config = dict(
    arch='vit',
    model='image classifier',
    dataset='crops of objects in photos (Visual Genome)',
    train_examples=123503,
    image_size=32,
    crop_scale_min=0.7,
    horizontal_flip=True,
    targets=['object'],
    num_classes=300,
    norm='layernorm',
    norm_position='pre',
    hidden_act='gelu',
    mlp_ratio=4,
    head_dim=16,
    fused_qkv=False,
    bias='all',
    qk_norm=False,
    parallel_block=False,
    dropout=0.1,
    inner_norm=False,
    patch_size=[4, 4],
    conv_stem=False,
    layers=10,
    width=256,
    positions='conv',
    pooling='class_token',
    label_smoothing=0.1,
    loss='cross_entropy',
    init='kaiming_normal',
    residual_init='scaled_by_depth',
    optimizer='normuon',
    muon_scale='original',
    learning_rate=0.012,
    momentum=0.9,
    nesterov=True,
    orthogonalizer='newton_schulz_5',
    adamw_lr_other_params=0.0025,
    max_grad_norm=1.0,
    cautious_weight_decay=True,
    max_steps=8500,
    batch_size=128,
    epochs=8.8,
    lr_schedule='cosine',
    final_lr_fraction=0.05,
    warmup_steps=1700,
    weight_decay=0.01,
    adamw_weight_decay_other_params=0.01,
)
Rows from block 3 of a small image classifier, named by matrix and row number. Rows with one number belong to one neuron. Each number is 200 + 30 x the weight over its row's rms, rounded and kept within 0 to 999. All counts start at 0. After the name is the row's rms in percent of the matrix's.
After each neuron's rows are labels from the 100 images, of 14976, where the neuron reaches its highest value: "colour at peak" is the nearest of a few named colours to the mean colour under the peak. Only what is clearly more common there than usual is listed. The data: crops of objects in photos (Visual Genome).
# fc1: MLP up (model.blocks.3.mlp.fc1.weight, 1024x256), inputs 128-255
# fc2: MLP down (model.blocks.3.mlp.fc2.weight, 256x1024, transposed), outputs 128-255

fc1.454,102,214,201,231,166,243,196,234,198,211,216,200,217,192,104,177,173,235,231,141,170,226,166,229,139,169,261,243,200,197,234,200,183,203,221,174,193,159,178,224,194,247,215,239,205,258,234,241,185,147,204,233,220,163,226,208,202,217,167,224,207,223,210,239,197,229,185,253,183,199,182,213,204,231,195,205,166,205,208,232,243,180,124,208,173,198,257,205,157,199,199,210,176,225,191,230,267,208,166,187,185,227,210,206,244,156,205,206,239,212,204,211,186,165,240,229,171,161,159,209,190,167,220,229,205,225,208,213,179
fc2.454,098,229,167,216,215,186,193,224,212,154,197,178,223,240,162,201,192,161,183,179,188,173,170,181,224,213,155,176,207,213,155,190,173,211,212,196,234,198,205,191,191,205,216,197,221,213,179,229,249,187,216,193,203,229,197,186,211,197,264,190,193,178,213,206,206,217,233,181,222,142,186,171,172,189,185,152,221,256,190,183,178,235,266,217,208,222,183,161,222,160,209,195,197,194,205,194,154,224,235,254,207,202,148,183,175,202,152,204,200,136,196,184,210,232,225,270,199,204,146,163,159,209,205,157,181,227,163,198,202
colour at peak: brown

fc1.570,102,209,209,194,167,166,148,207,207,160,139,174,207,238,208,153,166,208,183,194,210,217,173,200,203,171,181,192,203,187,195,200,191,188,203,184,161,209,237,238,242,200,189,218,183,208,190,231,128,214,186,210,203,220,173,232,170,142,213,170,189,153,217,198,199,185,216,198,202,264,232,192,234,214,167,203,198,161,183,208,206,240,141,190,248,259,217,227,220,194,237,201,224,214,171,238,181,218,222,201,171,221,172,225,198,203,176,218,202,168,212,219,219,156,176,185,202,195,175,170,232,214,202,163,211,235,225,196,197
fc2.570,113,188,205,196,173,183,233,172,238,202,200,169,182,127,184,161,225,184,229,156,198,208,221,201,225,179,162,116,180,226,157,162,223,216,241,266,206,222,214,192,159,256,198,246,203,221,168,184,225,209,165,188,237,227,201,196,160,187,190,129,213,216,223,187,184,189,213,273,206,238,176,186,188,222,260,197,197,187,181,127,207,203,215,222,220,183,169,204,207,169,203,210,237,173,187,212,231,135,194,168,191,179,203,220,217,171,249,221,161,193,189,225,138,201,221,224,169,242,222,192,260,170,179,232,219,211,154,169,220
colour at peak: black

fc1.688,099,242,228,208,171,237,262,206,190,205,247,227,218,185,182,188,252,210,247,145,215,214,235,200,202,196,196,195,210,226,177,188,237,203,200,217,173,215,131,208,229,206,154,154,183,237,190,214,240,189,192,224,188,179,284,173,177,172,219,204,170,192,193,149,182,237,228,231,145,203,196,201,175,195,200,170,246,207,190,250,223,225,220,225,187,209,243,227,162,189,233,193,221,184,172,202,168,222,262,201,165,251,147,123,210,207,222,252,222,227,222,157,188,190,208,172,207,199,249,178,243,154,235,216,220,194,209,160,160
fc2.688,107,165,147,147,232,216,206,221,195,241,169,172,209,153,233,167,196,186,196,210,201,224,262,227,210,246,205,167,184,210,167,209,217,168,213,163,239,188,216,186,226,233,220,174,175,230,248,159,189,167,235,232,232,223,182,222,237,203,196,200,175,233,187,228,214,223,195,144,223,191,223,178,224,194,220,230,141,186,199,212,180,229,177,221,252,187,185,170,216,175,155,145,204,189,134,249,250,203,189,166,247,167,197,230,181,135,194,191,125,214,186,158,212,224,215,201,263,150,217,154,174,178,216,215,174,171,198,155,232
colour at peak: brown

fc1.465,109,232,163,170,169,162,186,267,169,179,219,140,209,164,212,189,195,221,236,187,214,186,230,229,185,191,213,179,202,247,217,196,182,193,216,175,159,197,167,221,180,141,236,195,159,198,167,149,227,171,196,190,167,220,193,218,223,172,166,129,217,209,220,197,214,116,164,243,179,208,156,229,210,200,202,134,211,266,180,192,233,236,208,216,198,227,234,246,193,161,245,231,163,193,237,247,226,146,208,177,237,213,181,188,186,188,193,212,203,214,216,201,216,210,204,217,217,215,174,236,261,178,216,182,229,194,193,155,202
fc2.465,099,211,168,185,217,222,211,197,172,183,196,250,206,182,214,229,226,210,176,201,68,195,196,193,229,176,219,237,167,173,215,245,185,195,188,205,260,211,182,217,214,219,215,207,222,180,237,166,196,171,166,173,145,152,187,178,220,268,211,209,184,145,202,214,213,163,199,242,192,169,227,148,175,218,221,202,161,245,214,193,198,214,258,209,198,163,165,238,248,234,223,237,203,187,262,184,202,228,245,249,160,191,168,247,190,193,205,169,136,199,197,196,212,188,262,229,167,225,280,220,187,202,182,206,253,158,217,206,209
colour at peak: pink

fc1.607,100,195,211,210,262,218,210,195,215,151,194,215,235,193,220,163,197,218,169,162,171,219,175,177,176,148,193,212,221,161,215,206,230,227,137,205,214,180,250,173,177,188,183,179,166,250,201,210,199,164,247,200,165,133,251,235,215,179,247,202,212,225,177,235,193,227,250,226,159,178,223,177,181,199,193,235,164,109,178,225,291,183,199,179,215,214,152,220,160,151,253,181,174,220,182,189,194,216,166,207,215,175,249,228,223,218,159,194,228,185,192,208,195,170,196,208,204,187,214,155,229,192,178,224,204,219,187,247,151
fc2.607,112,162,228,146,204,161,184,185,209,227,209,216,184,231,194,208,223,176,231,217,201,182,200,182,221,161,178,253,187,207,160,205,201,174,180,222,193,192,166,260,239,215,212,196,169,258,220,203,193,141,152,147,183,203,187,150,161,183,248,160,176,233,192,210,220,216,213,223,185,194,197,175,192,165,159,187,201,260,143,181,189,195,245,230,172,206,218,193,238,249,96,218,195,216,211,204,222,217,243,196,195,194,228,220,193,177,217,224,192,214,178,212,161,201,186,190,218,175,178,183,156,208,197,141,192,197,159,230,191
colour at peak: pink

fc1.735,098,254,202,220,253,170,155,162,220,227,215,157,212,208,240,181,231,156,228,198,168,208,175,150,216,220,256,221,205,219,190,208,179,173,229,236,202,222,225,157,255,179,213,216,182,188,209,196,211,194,221,176,168,222,246,159,186,155,179,200,228,235,234,173,246,206,203,202,163,177,225,204,215,164,192,234,154,176,230,234,171,230,184,201,226,171,156,170,184,254,215,191,148,204,251,178,190,173,207,185,234,282,221,168,218,179,139,225,182,228,268,150,182,213,137,205,231,245,187,164,148,179,190,246,213,176,211,184,225
fc2.735,094,206,209,238,203,212,177,175,240,179,218,227,191,196,174,180,194,218,203,173,198,132,165,252,214,150,205,178,218,210,157,194,176,216,214,165,220,211,212,221,154,194,173,226,197,193,240,144,127,234,280,223,183,245,115,231,178,198,200,240,231,189,183,208,231,177,217,183,183,187,195,225,253,216,154,211,204,174,181,199,239,186,211,215,185,185,231,129,202,147,198,251,136,214,231,168,210,171,221,203,195,149,187,190,182,210,165,199,226,210,161,250,221,214,237,184,225,218,251,204,209,230,261,189,218,179,191,167,223
colour at peak: orange

fc1.478,107,153,207,135,156,169,253,208,174,195,225,144,211,176,218,237,165,202,232,160,165,235,200,177,219,197,228,229,206,214,235,184,208,178,211,137,231,226,245,195,213,240,204,187,213,254,231,177,143,191,188,163,218,186,175,195,190,250,173,213,206,206,231,162,241,164,197,156,152,198,223,161,205,156,210,234,158,152,213,232,227,198,214,162,194,196,211,241,256,179,231,215,205,207,167,172,202,253,252,200,168,233,237,210,164,153,231,159,232,230,187,202,185,209,223,253,215,205,234,177,162,204,202,171,218,225,174,259,164
fc2.478,109,225,231,204,254,222,206,243,182,186,167,192,239,193,240,171,237,205,206,178,206,201,216,196,203,247,214,205,181,201,214,164,189,254,234,135,208,215,184,206,159,183,186,200,190,194,163,223,206,144,168,169,158,248,224,226,184,194,203,186,221,185,195,220,206,212,196,193,191,205,225,201,184,219,199,137,271,217,169,179,222,206,212,175,178,169,175,212,198,199,185,156,216,210,203,193,193,164,198,146,145,182,192,205,251,239,265,215,181,185,201,224,171,217,207,186,209,195,198,210,242,227,198,185,233,240,152,181,189
colour at peak: brown

fc1.290,105,185,161,223,202,156,230,222,252,218,153,211,169,160,211,204,274,198,249,165,168,203,168,259,245,222,184,201,245,181,226,180,200,133,231,138,221,175,205,195,261,245,190,208,196,184,243,191,225,189,222,194,202,211,191,131,197,193,221,230,211,164,202,214,202,229,230,201,158,201,226,190,309,201,185,184,223,218,193,199,178,244,250,214,234,225,208,193,210,195,192,148,221,224,240,229,211,165,169,188,207,264,200,186,192,253,223,231,220,222,188,225,139,232,161,177,216,205,159,214,236,162,237,221,154,202,155,227,229
fc2.290,113,189,187,198,198,235,210,183,234,187,187,179,168,234,199,205,187,206,207,200,106,225,176,152,182,184,246,150,219,228,218,177,246,195,159,150,156,176,216,201,189,191,212,239,253,236,228,201,196,217,235,212,189,164,173,187,229,167,262,227,236,258,216,200,183,216,234,176,210,137,215,183,215,188,160,209,156,218,229,220,182,222,192,184,136,190,198,182,236,146,181,197,176,227,204,222,187,179,173,240,185,163,193,154,223,235,212,208,223,219,149,212,247,215,205,218,198,113,212,148,184,151,151,183,182,176,198,221,203
colour at peak: orange

fc1.701,101,251,215,176,170,278,206,215,164,221,249,195,156,246,118,175,170,206,200,191,241,155,168,204,202,195,169,163,243,186,109,181,206,123,232,223,178,200,153,219,239,244,135,215,231,223,185,177,192,183,182,197,221,182,209,196,235,211,218,212,181,178,183,128,218,194,162,252,172,204,237,212,193,192,244,215,193,204,202,162,203,217,177,196,167,194,201,192,241,196,185,228,207,170,209,166,210,196,178,224,169,237,146,234,221,170,203,200,216,202,205,193,250,179,183,188,248,213,234,196,221,191,158,204,180,239,217,228,137
fc2.701,132,194,250,209,206,127,202,163,223,222,217,220,140,195,188,215,163,205,234,225,203,229,179,197,133,202,230,196,217,186,174,199,207,180,213,145,207,175,260,237,216,190,208,189,138,222,172,175,216,229,251,185,207,223,153,218,219,163,220,241,221,227,245,184,240,180,214,201,177,187,172,254,242,196,222,172,199,198,214,230,207,207,201,163,187,162,170,205,176,183,222,192,159,162,224,218,219,236,231,212,215,176,238,159,254,200,223,166,213,206,158,170,181,175,206,215,217,163,197,233,267,172,222,179,236,139,148,200,209
colour at peak: yellow

fc1.115,103,169,209,216,150,198,212,200,239,151,214,229,128,242,198,199,225,204,249,165,167,211,176,236,206,244,217,177,198,180,193,181,177,144,179,208,199,225,203,221,193,251,189,190,137,211,225,193,227,218,213,170,144,236,182,209,176,185,200,232,182,194,238,186,235,249,201,191,163,156,211,186,254,213,177,186,200,152,192,227,231,187,200,199,249,187,200,218,198,176,143,137,186,193,237,219,240,117,242,152,207,207,208,197,165,177,191,193,186,206,222,187,209,245,211,220,158,218,204,220,177,180,163,152,171,220,255,172,205
fc2.115,085,210,141,181,214,165,172,185,209,176,177,238,149,162,261,157,205,180,211,225,186,175,221,199,162,179,182,205,179,183,238,244,192,218,159,130,200,282,205,201,230,197,231,209,223,224,199,200,163,145,227,205,238,237,202,148,251,168,181,224,192,205,192,209,173,181,181,176,138,209,216,246,246,170,193,172,145,198,203,182,180,201,198,206,199,177,142,176,221,181,200,225,146,212,227,205,177,247,156,207,210,200,218,199,219,182,176,198,151,231,193,240,213,219,178,250,236,209,157,166,191,231,176,222,115,178,199,258,152
colour at peak: yellow

fc1.561,096,188,196,217,222,204,197,186,196,237,252,186,208,252,278,176,227,157,171,160,192,191,238,159,193,171,231,182,244,239,157,173,138,184,216,203,196,207,197,216,203,193,192,231,188,214,123,165,179,201,170,140,160,216,233,207,240,157,248,201,181,172,204,192,286,162,217,132,205,148,183,252,283,204,173,186,179,197,176,256,190,189,245,258,201,197,177,151,233,196,203,180,205,172,229,188,169,212,189,179,209,175,180,180,283,245,237,216,236,194,198,204,189,154,197,230,168,176,247,205,212,197,164,186,239,223,195,177,205
fc2.561,089,171,233,175,201,216,162,187,251,247,186,182,195,188,202,161,224,196,167,191,190,249,141,173,170,193,218,200,196,181,234,253,198,245,203,147,151,244,213,175,190,160,189,187,217,209,234,209,204,163,221,230,182,191,148,188,195,200,169,214,184,268,210,178,225,196,219,208,198,201,174,184,217,203,195,112,163,163,228,245,233,209,224,183,209,202,201,162,223,183,206,192,199,220,190,232,164,235,211,189,213,210,233,225,295,228,266,231,202,199,179,208,245,147,207,235,205,173,193,201,229,124,181,138,151,212,158,215,194
colour at peak: yellow

fc1.412,101,222,160,246,205,191,161,194,212,246,261,222,218,203,175,217,159,189,262,186,166,183,215,174,159,210,173,183,213,183,178,163,204,229,216,207,189,206,206,159,249,229,276,235,244,225,135,235,182,223,191,152,181,233,176,168,146,267,146,214,182,221,175,195,150,207,179,189,183,267,184,182,218,167,208,237,162,199,191,231,258,208,154,136,215,212,251,224,216,213,155,207,224,209,217,228,210,155,185,162,199,228,179,220,209,198,216,242,243,211,216,174,198,203,218,208,207,183,194,240,158,191,199,176,229,233,251,132,171
fc2.412,096,209,162,208,173,209,159,212,206,135,193,235,249,208,226,210,191,223,192,209,250,205,199,188,164,221,163,192,236,232,198,170,234,233,206,208,223,257,157,207,225,151,173,196,147,205,247,177,212,160,241,211,225,149,177,168,207,226,167,173,256,170,240,198,231,190,190,188,216,203,237,236,204,253,236,200,199,166,167,178,182,193,240,191,230,223,221,172,205,168,236,176,154,197,171,179,179,243,252,211,206,182,173,276,223,214,204,122,157,193,218,190,162,198,204,167,215,184,193,140,218,137,166,138,219,158,193,229,131
colour at peak: green; black

fc1.318,092,224,189,200,181,212,216,203,212,205,208,204,188,251,235,211,163,274,226,228,219,223,170,251,209,227,218,126,183,212,192,184,213,197,206,171,162,198,191,190,154,173,241,198,224,213,165,147,169,236,125,201,136,176,219,224,154,236,229,179,218,190,207,177,176,275,222,241,184,234,188,198,142,205,200,166,217,194,291,257,195,210,175,135,179,168,192,213,172,204,232,124,187,187,243,218,169,184,186,189,200,252,189,204,200,177,211,229,170,186,194,155,221,206,192,249,178,254,211,147,267,149,188,204,143,195,243,193,220
fc2.318,096,205,290,164,196,123,256,231,212,243,229,186,192,218,164,205,241,221,196,243,170,190,231,194,176,204,157,201,236,211,237,154,173,190,230,247,226,185,197,196,259,244,178,193,206,221,182,112,194,186,228,234,183,266,138,210,185,191,176,210,230,270,180,202,167,224,218,207,237,191,169,208,157,182,223,184,187,196,171,218,214,214,234,218,199,228,233,212,183,193,160,160,188,149,183,205,234,207,230,198,189,186,156,181,234,186,238,233,218,212,238,270,200,197,199,229,205,126,235,220,162,185,181,229,208,174,196,196,197
colour at peak: brown

fc1.197,097,195,220,188,207,195,233,204,235,206,200,187,206,261,172,148,187,174,156,188,188,176,175,204,192,226,184,140,198,251,145,195,160,247,196,243,184,160,188,253,208,246,210,193,242,216,205,218,162,240,179,218,114,208,177,219,196,207,232,222,197,180,176,216,210,205,195,186,208,164,162,239,234,222,211,163,193,148,220,275,181,178,179,254,218,214,212,217,207,186,165,216,198,127,184,241,219,175,186,227,229,246,195,233,178,237,133,188,215,194,171,198,210,175,198,258,184,230,253,188,190,207,166,214,260,212,157,244,202
fc2.197,115,182,200,172,163,190,150,213,200,175,189,222,195,215,257,135,133,124,213,168,201,232,246,215,181,244,216,136,218,163,225,184,157,169,242,196,230,208,218,194,166,127,192,231,170,189,191,237,226,188,255,264,187,186,165,220,191,194,228,187,209,252,205,129,270,213,195,180,192,204,160,202,220,232,214,217,252,173,174,227,196,232,172,165,183,205,190,184,221,214,213,206,178,228,252,211,192,246,210,226,226,199,209,228,173,219,213,221,205,160,208,191,207,195,161,180,215,208,212,147,218,203,232,199,189,233,235,211,164
colour at peak: yellow

fc1.669,096,196,201,160,155,187,206,213,163,256,250,154,252,230,203,158,256,200,215,204,157,215,231,184,194,206,216,123,250,176,153,164,230,220,218,187,214,203,227,177,202,267,194,186,191,190,199,215,189,216,236,141,150,119,197,202,188,164,244,210,233,225,173,184,214,180,180,202,208,236,200,223,192,190,225,169,217,220,223,209,223,225,191,149,156,180,235,160,243,200,169,197,152,229,169,215,217,251,142,249,206,158,187,242,177,205,158,213,187,222,204,181,168,249,187,203,216,164,202,160,222,246,231,162,227,207,200,205,235
fc2.669,090,164,243,186,209,174,173,183,220,250,181,201,196,232,213,222,216,195,140,200,185,189,182,180,200,218,203,228,188,184,182,186,123,252,156,226,180,232,186,215,209,204,256,250,200,241,203,187,170,198,194,204,213,206,166,208,128,219,194,178,227,222,194,190,165,189,152,159,193,193,181,164,188,233,180,200,153,185,175,191,223,205,169,177,117,212,188,179,201,215,286,156,129,217,206,186,195,230,215,231,211,250,181,170,169,230,156,205,265,203,187,218,229,214,175,230,198,221,210,203,224,159,202,238,225,155,178,265,211
colour at peak: green

fc1.557,105,197,236,199,204,232,238,222,243,189,209,228,213,168,230,148,192,188,190,156,117,211,205,199,166,204,179,212,220,194,240,183,124,204,213,238,151,171,155,229,166,212,210,204,150,174,259,172,251,215,194,199,160,205,216,221,184,192,157,225,208,167,149,210,184,217,173,209,211,191,193,122,213,170,168,181,150,198,142,171,117,186,195,154,220,247,217,158,240,205,159,184,196,211,180,210,194,247,203,201,201,221,201,196,238,143,211,202,241,229,184,206,213,257,209,228,193,237,174,139,213,230,192,185,181,147,240,157,204
fc2.557,102,210,245,206,212,199,182,178,190,172,228,202,169,207,150,195,181,220,195,245,226,183,217,145,180,127,206,164,140,234,200,181,262,196,119,191,181,179,153,218,205,174,157,222,220,208,148,219,181,273,195,216,193,167,212,149,215,212,227,202,122,168,243,154,225,150,222,265,180,173,225,197,170,191,181,172,247,198,189,232,235,174,176,226,191,182,235,164,214,207,205,210,162,170,236,163,198,218,276,243,219,154,180,231,190,170,129,205,193,209,214,238,242,156,196,187,194,222,221,236,195,216,221,190,201,227,154,196,165
colour at peak: pink

fc1.732,097,192,252,206,210,178,214,114,212,260,227,138,235,202,191,191,177,225,205,193,187,159,183,205,185,111,170,182,259,189,184,200,212,188,194,220,178,225,170,202,220,255,227,179,230,213,230,214,186,176,208,221,193,185,172,231,140,165,205,227,208,132,178,189,215,206,228,208,189,190,202,217,209,200,155,210,212,171,200,218,207,217,157,159,193,203,232,212,189,204,186,180,187,225,229,224,211,203,139,240,211,181,194,146,173,243,190,186,171,182,165,214,186,194,146,208,201,153,197,114,217,171,209,163,254,161,232,199,206
fc2.732,120,138,217,214,151,203,170,232,225,153,195,168,203,200,248,215,191,220,211,209,170,200,177,218,147,210,178,196,236,176,173,132,228,162,235,213,231,202,199,192,220,187,167,244,190,257,157,237,193,218,138,214,220,244,186,168,191,220,222,194,225,216,167,194,180,209,223,232,206,195,183,147,203,188,159,183,160,211,189,214,213,200,149,198,205,160,185,181,247,216,154,213,234,149,217,184,207,170,183,157,142,153,171,193,134,203,198,191,230,182,226,273,179,188,145,165,206,192,205,220,247,172,231,206,255,246,228,175,173
colour at peak: brown

fc1.462,099,237,197,227,156,256,240,211,239,190,214,212,202,186,194,193,226,236,233,154,179,254,185,211,243,227,182,211,152,187,178,211,164,160,230,195,258,217,181,217,251,293,203,214,123,203,208,223,186,111,211,189,173,181,194,211,232,211,173,245,166,238,165,147,208,187,264,204,187,186,211,228,247,213,206,196,161,191,197,226,164,210,207,222,151,222,205,212,226,185,167,253,199,218,218,202,219,198,194,149,188,226,190,153,200,241,192,200,228,203,177,220,191,179,185,220,255,200,162,223,282,171,139,150,186,268,215,165,185
fc2.462,074,182,127,179,278,198,223,210,195,249,202,175,192,174,224,151,207,232,183,162,190,182,178,201,193,184,186,196,226,184,202,204,218,201,155,178,197,178,230,158,199,226,193,221,158,186,195,209,191,182,225,223,206,225,244,141,252,133,178,219,210,209,177,216,223,193,260,168,200,167,182,198,217,186,223,193,179,199,186,175,243,208,197,172,226,186,193,190,229,200,215,168,215,239,151,216,200,183,219,201,142,208,221,176,258,232,260,227,205,188,218,200,241,193,231,222,189,162,164,194,226,200,181,197,161,156,180,248,132
colour at peak: yellow

fc1.298,100,200,215,238,155,207,131,223,163,199,175,197,206,162,198,192,205,226,177,189,207,197,213,182,269,242,163,234,176,136,206,241,214,218,195,207,203,217,228,215,256,170,241,215,203,159,174,226,212,245,132,196,240,191,198,198,167,244,224,219,195,204,134,177,231,188,106,247,253,138,198,147,222,221,177,241,271,240,145,156,228,173,199,217,230,209,198,187,202,195,206,220,266,181,183,235,216,152,186,183,245,207,220,217,201,241,139,195,235,192,181,205,195,182,213,200,197,183,215,230,234,168,216,214,226,248,221,221,185
fc2.298,119,195,197,175,178,210,199,217,226,227,221,170,174,238,186,147,219,173,164,217,221,227,151,170,194,217,223,156,155,180,189,174,224,192,188,168,216,211,221,214,175,199,231,167,192,182,224,123,161,175,211,213,194,186,167,189,184,167,181,187,207,244,239,200,169,185,268,182,212,212,204,256,232,220,250,177,219,208,239,222,195,207,191,215,158,207,203,160,201,189,205,201,192,234,202,238,250,193,174,241,137,170,175,212,202,173,206,201,198,164,196,192,244,198,231,240,231,217,210,164,170,204,216,199,174,150,249,177,215
colour at peak: black

fc1.270,093,185,177,210,196,213,156,169,169,204,207,209,180,173,164,201,164,157,220,235,149,158,193,163,149,218,228,215,216,249,223,222,236,166,166,215,196,169,208,194,210,259,191,188,212,208,200,201,192,220,205,203,199,187,197,191,234,238,198,166,189,196,212,177,223,224,104,166,145,183,192,209,169,187,222,176,195,214,223,259,204,233,177,236,239,153,228,185,164,218,149,230,266,221,144,201,204,217,182,178,185,186,196,168,177,175,227,199,176,193,169,170,210,233,200,181,157,178,174,233,163,220,194,209,219,160,199,206,195
fc2.270,095,205,249,204,189,199,187,212,176,137,146,207,234,209,187,210,209,222,202,253,202,173,213,211,201,236,210,217,240,170,242,163,208,265,188,241,221,238,214,234,223,250,224,171,234,189,202,206,222,232,218,185,177,198,188,132,180,185,166,180,223,187,152,136,211,178,211,174,178,182,151,156,169,144,236,105,226,203,191,205,191,216,188,230,151,209,211,186,190,174,200,220,246,228,228,189,243,159,226,242,236,189,265,202,192,202,191,160,186,179,163,202,106,245,165,206,202,206,180,206,155,214,229,224,206,225,233,217,193
colour at peak: pink

fc1.39,097,210,200,206,204,198,231,192,228,220,182,233,226,154,165,223,160,211,205,174,182,286,188,199,181,164,206,169,216,165,227,253,260,157,188,193,193,212,201,238,239,154,194,214,242,200,202,178,240,161,165,239,173,160,177,185,170,236,222,229,142,252,171,181,161,181,140,201,178,210,198,181,172,265,174,263,152,202,171,217,169,193,136,181,114,209,256,219,231,167,212,211,209,212,194,184,190,191,218,212,177,169,234,204,204,223,252,182,156,149,214,208,155,220,140,208,211,172,204,202,201,263,206,169,230,184,226,195,209
fc2.39,092,207,201,220,188,191,127,167,203,181,214,221,151,195,178,190,216,170,199,193,191,169,186,213,164,181,222,203,193,217,163,229,182,149,212,155,255,219,204,180,191,248,146,210,210,244,227,247,193,174,204,189,204,229,231,189,210,252,267,214,187,217,175,224,196,209,193,151,162,164,168,163,171,197,186,171,181,242,196,153,186,153,251,190,208,197,172,261,192,215,194,215,226,235,183,191,219,248,220,263,245,234,111,224,217,240,205,222,165,208,186,230,169,177,175,223,182,221,234,227,168,185,201,210,193,213,151,181,195
colour at peak: pink

fc1.136,099,213,253,158,246,236,190,221,209,171,197,196,191,178,239,168,152,223,244,230,180,178,243,217,194,233,155,173,244,211,197,160,211,239,168,212,183,212,196,237,225,240,221,189,186,188,252,256,222,205,185,198,218,186,220,182,211,177,204,199,222,187,211,226,203,198,232,234,193,126,213,156,188,175,184,204,195,159,211,238,221,158,238,204,210,220,201,143,189,226,178,270,175,269,241,181,171,204,247,198,188,146,199,203,184,210,195,213,155,198,168,216,224,230,210,191,198,212,181,208,210,220,191,192,214,194,193,191,220
fc2.136,091,155,178,214,218,198,191,213,184,170,178,209,150,152,228,207,190,206,193,178,201,238,170,193,183,198,221,246,213,227,176,196,206,237,169,169,227,225,172,204,193,182,224,143,159,275,199,163,253,177,168,199,207,178,226,156,194,194,210,201,193,231,200,218,157,212,225,262,137,172,119,251,271,238,198,185,214,244,220,209,168,215,113,140,175,211,173,171,253,224,224,168,220,130,151,233,203,183,177,222,165,164,170,194,181,244,204,230,158,200,184,185,182,275,198,222,174,179,198,208,203,214,182,188,187,186,217,206,147
colour at peak: yellow; orange

fc1.727,096,168,224,186,177,169,206,239,198,238,227,231,201,170,212,210,150,199,227,221,195,188,229,226,184,205,196,173,185,178,224,176,237,228,199,159,222,104,166,145,245,222,146,198,217,197,175,202,213,227,202,227,240,215,163,210,236,221,183,142,214,191,194,219,167,217,123,171,175,187,232,178,249,205,211,258,215,195,197,246,188,174,189,216,230,197,214,250,190,220,184,231,196,218,247,254,209,195,149,212,223,211,220,186,246,194,125,303,221,199,221,201,236,195,220,157,201,196,132,199,172,197,221,240,199,179,157,223,215
fc2.727,101,243,182,237,189,180,245,248,201,217,168,194,149,192,185,247,167,220,188,207,201,229,180,166,236,186,221,219,167,219,196,217,209,153,198,230,192,189,242,235,199,211,215,156,226,164,239,179,196,207,204,192,226,219,205,137,257,171,229,204,222,198,207,230,225,157,215,130,182,169,195,214,241,188,181,184,126,214,200,166,159,200,271,189,242,226,177,272,231,197,233,201,224,168,226,200,223,200,192,206,188,169,221,215,210,159,249,214,225,158,216,148,176,160,177,178,157,197,241,146,218,144,187,193,127,200,200,233,182
colour at peak: brown

fc1.68,104,180,163,172,185,204,195,208,179,174,215,197,217,179,179,205,220,202,218,230,216,199,175,233,160,227,204,242,197,185,229,252,231,214,198,187,183,240,218,183,186,217,206,148,166,193,231,265,211,154,149,245,213,212,238,177,224,237,219,153,243,177,219,171,216,159,171,266,187,201,206,206,198,206,223,173,208,191,173,220,225,202,184,267,154,239,234,216,166,167,228,169,158,252,207,254,180,219,154,232,204,210,143,207,192,220,205,243,189,149,127,152,221,211,196,222,193,233,247,170,242,196,145,205,179,202,151,183,126
fc2.68,088,226,180,163,166,226,200,225,192,232,194,199,168,194,222,142,244,233,153,171,174,178,163,222,220,161,218,188,234,172,179,215,192,165,216,145,229,211,153,248,172,184,186,213,208,228,200,169,191,255,224,156,200,156,226,222,175,188,212,154,202,156,172,219,130,209,237,164,234,220,240,226,180,195,163,205,208,135,201,200,181,210,208,190,272,204,158,235,182,236,197,181,224,198,217,279,192,236,220,218,180,175,221,178,181,176,185,130,179,232,175,208,198,251,225,159,238,224,245,222,179,181,201,146,185,185,201,218,178
colour at peak: yellow; orange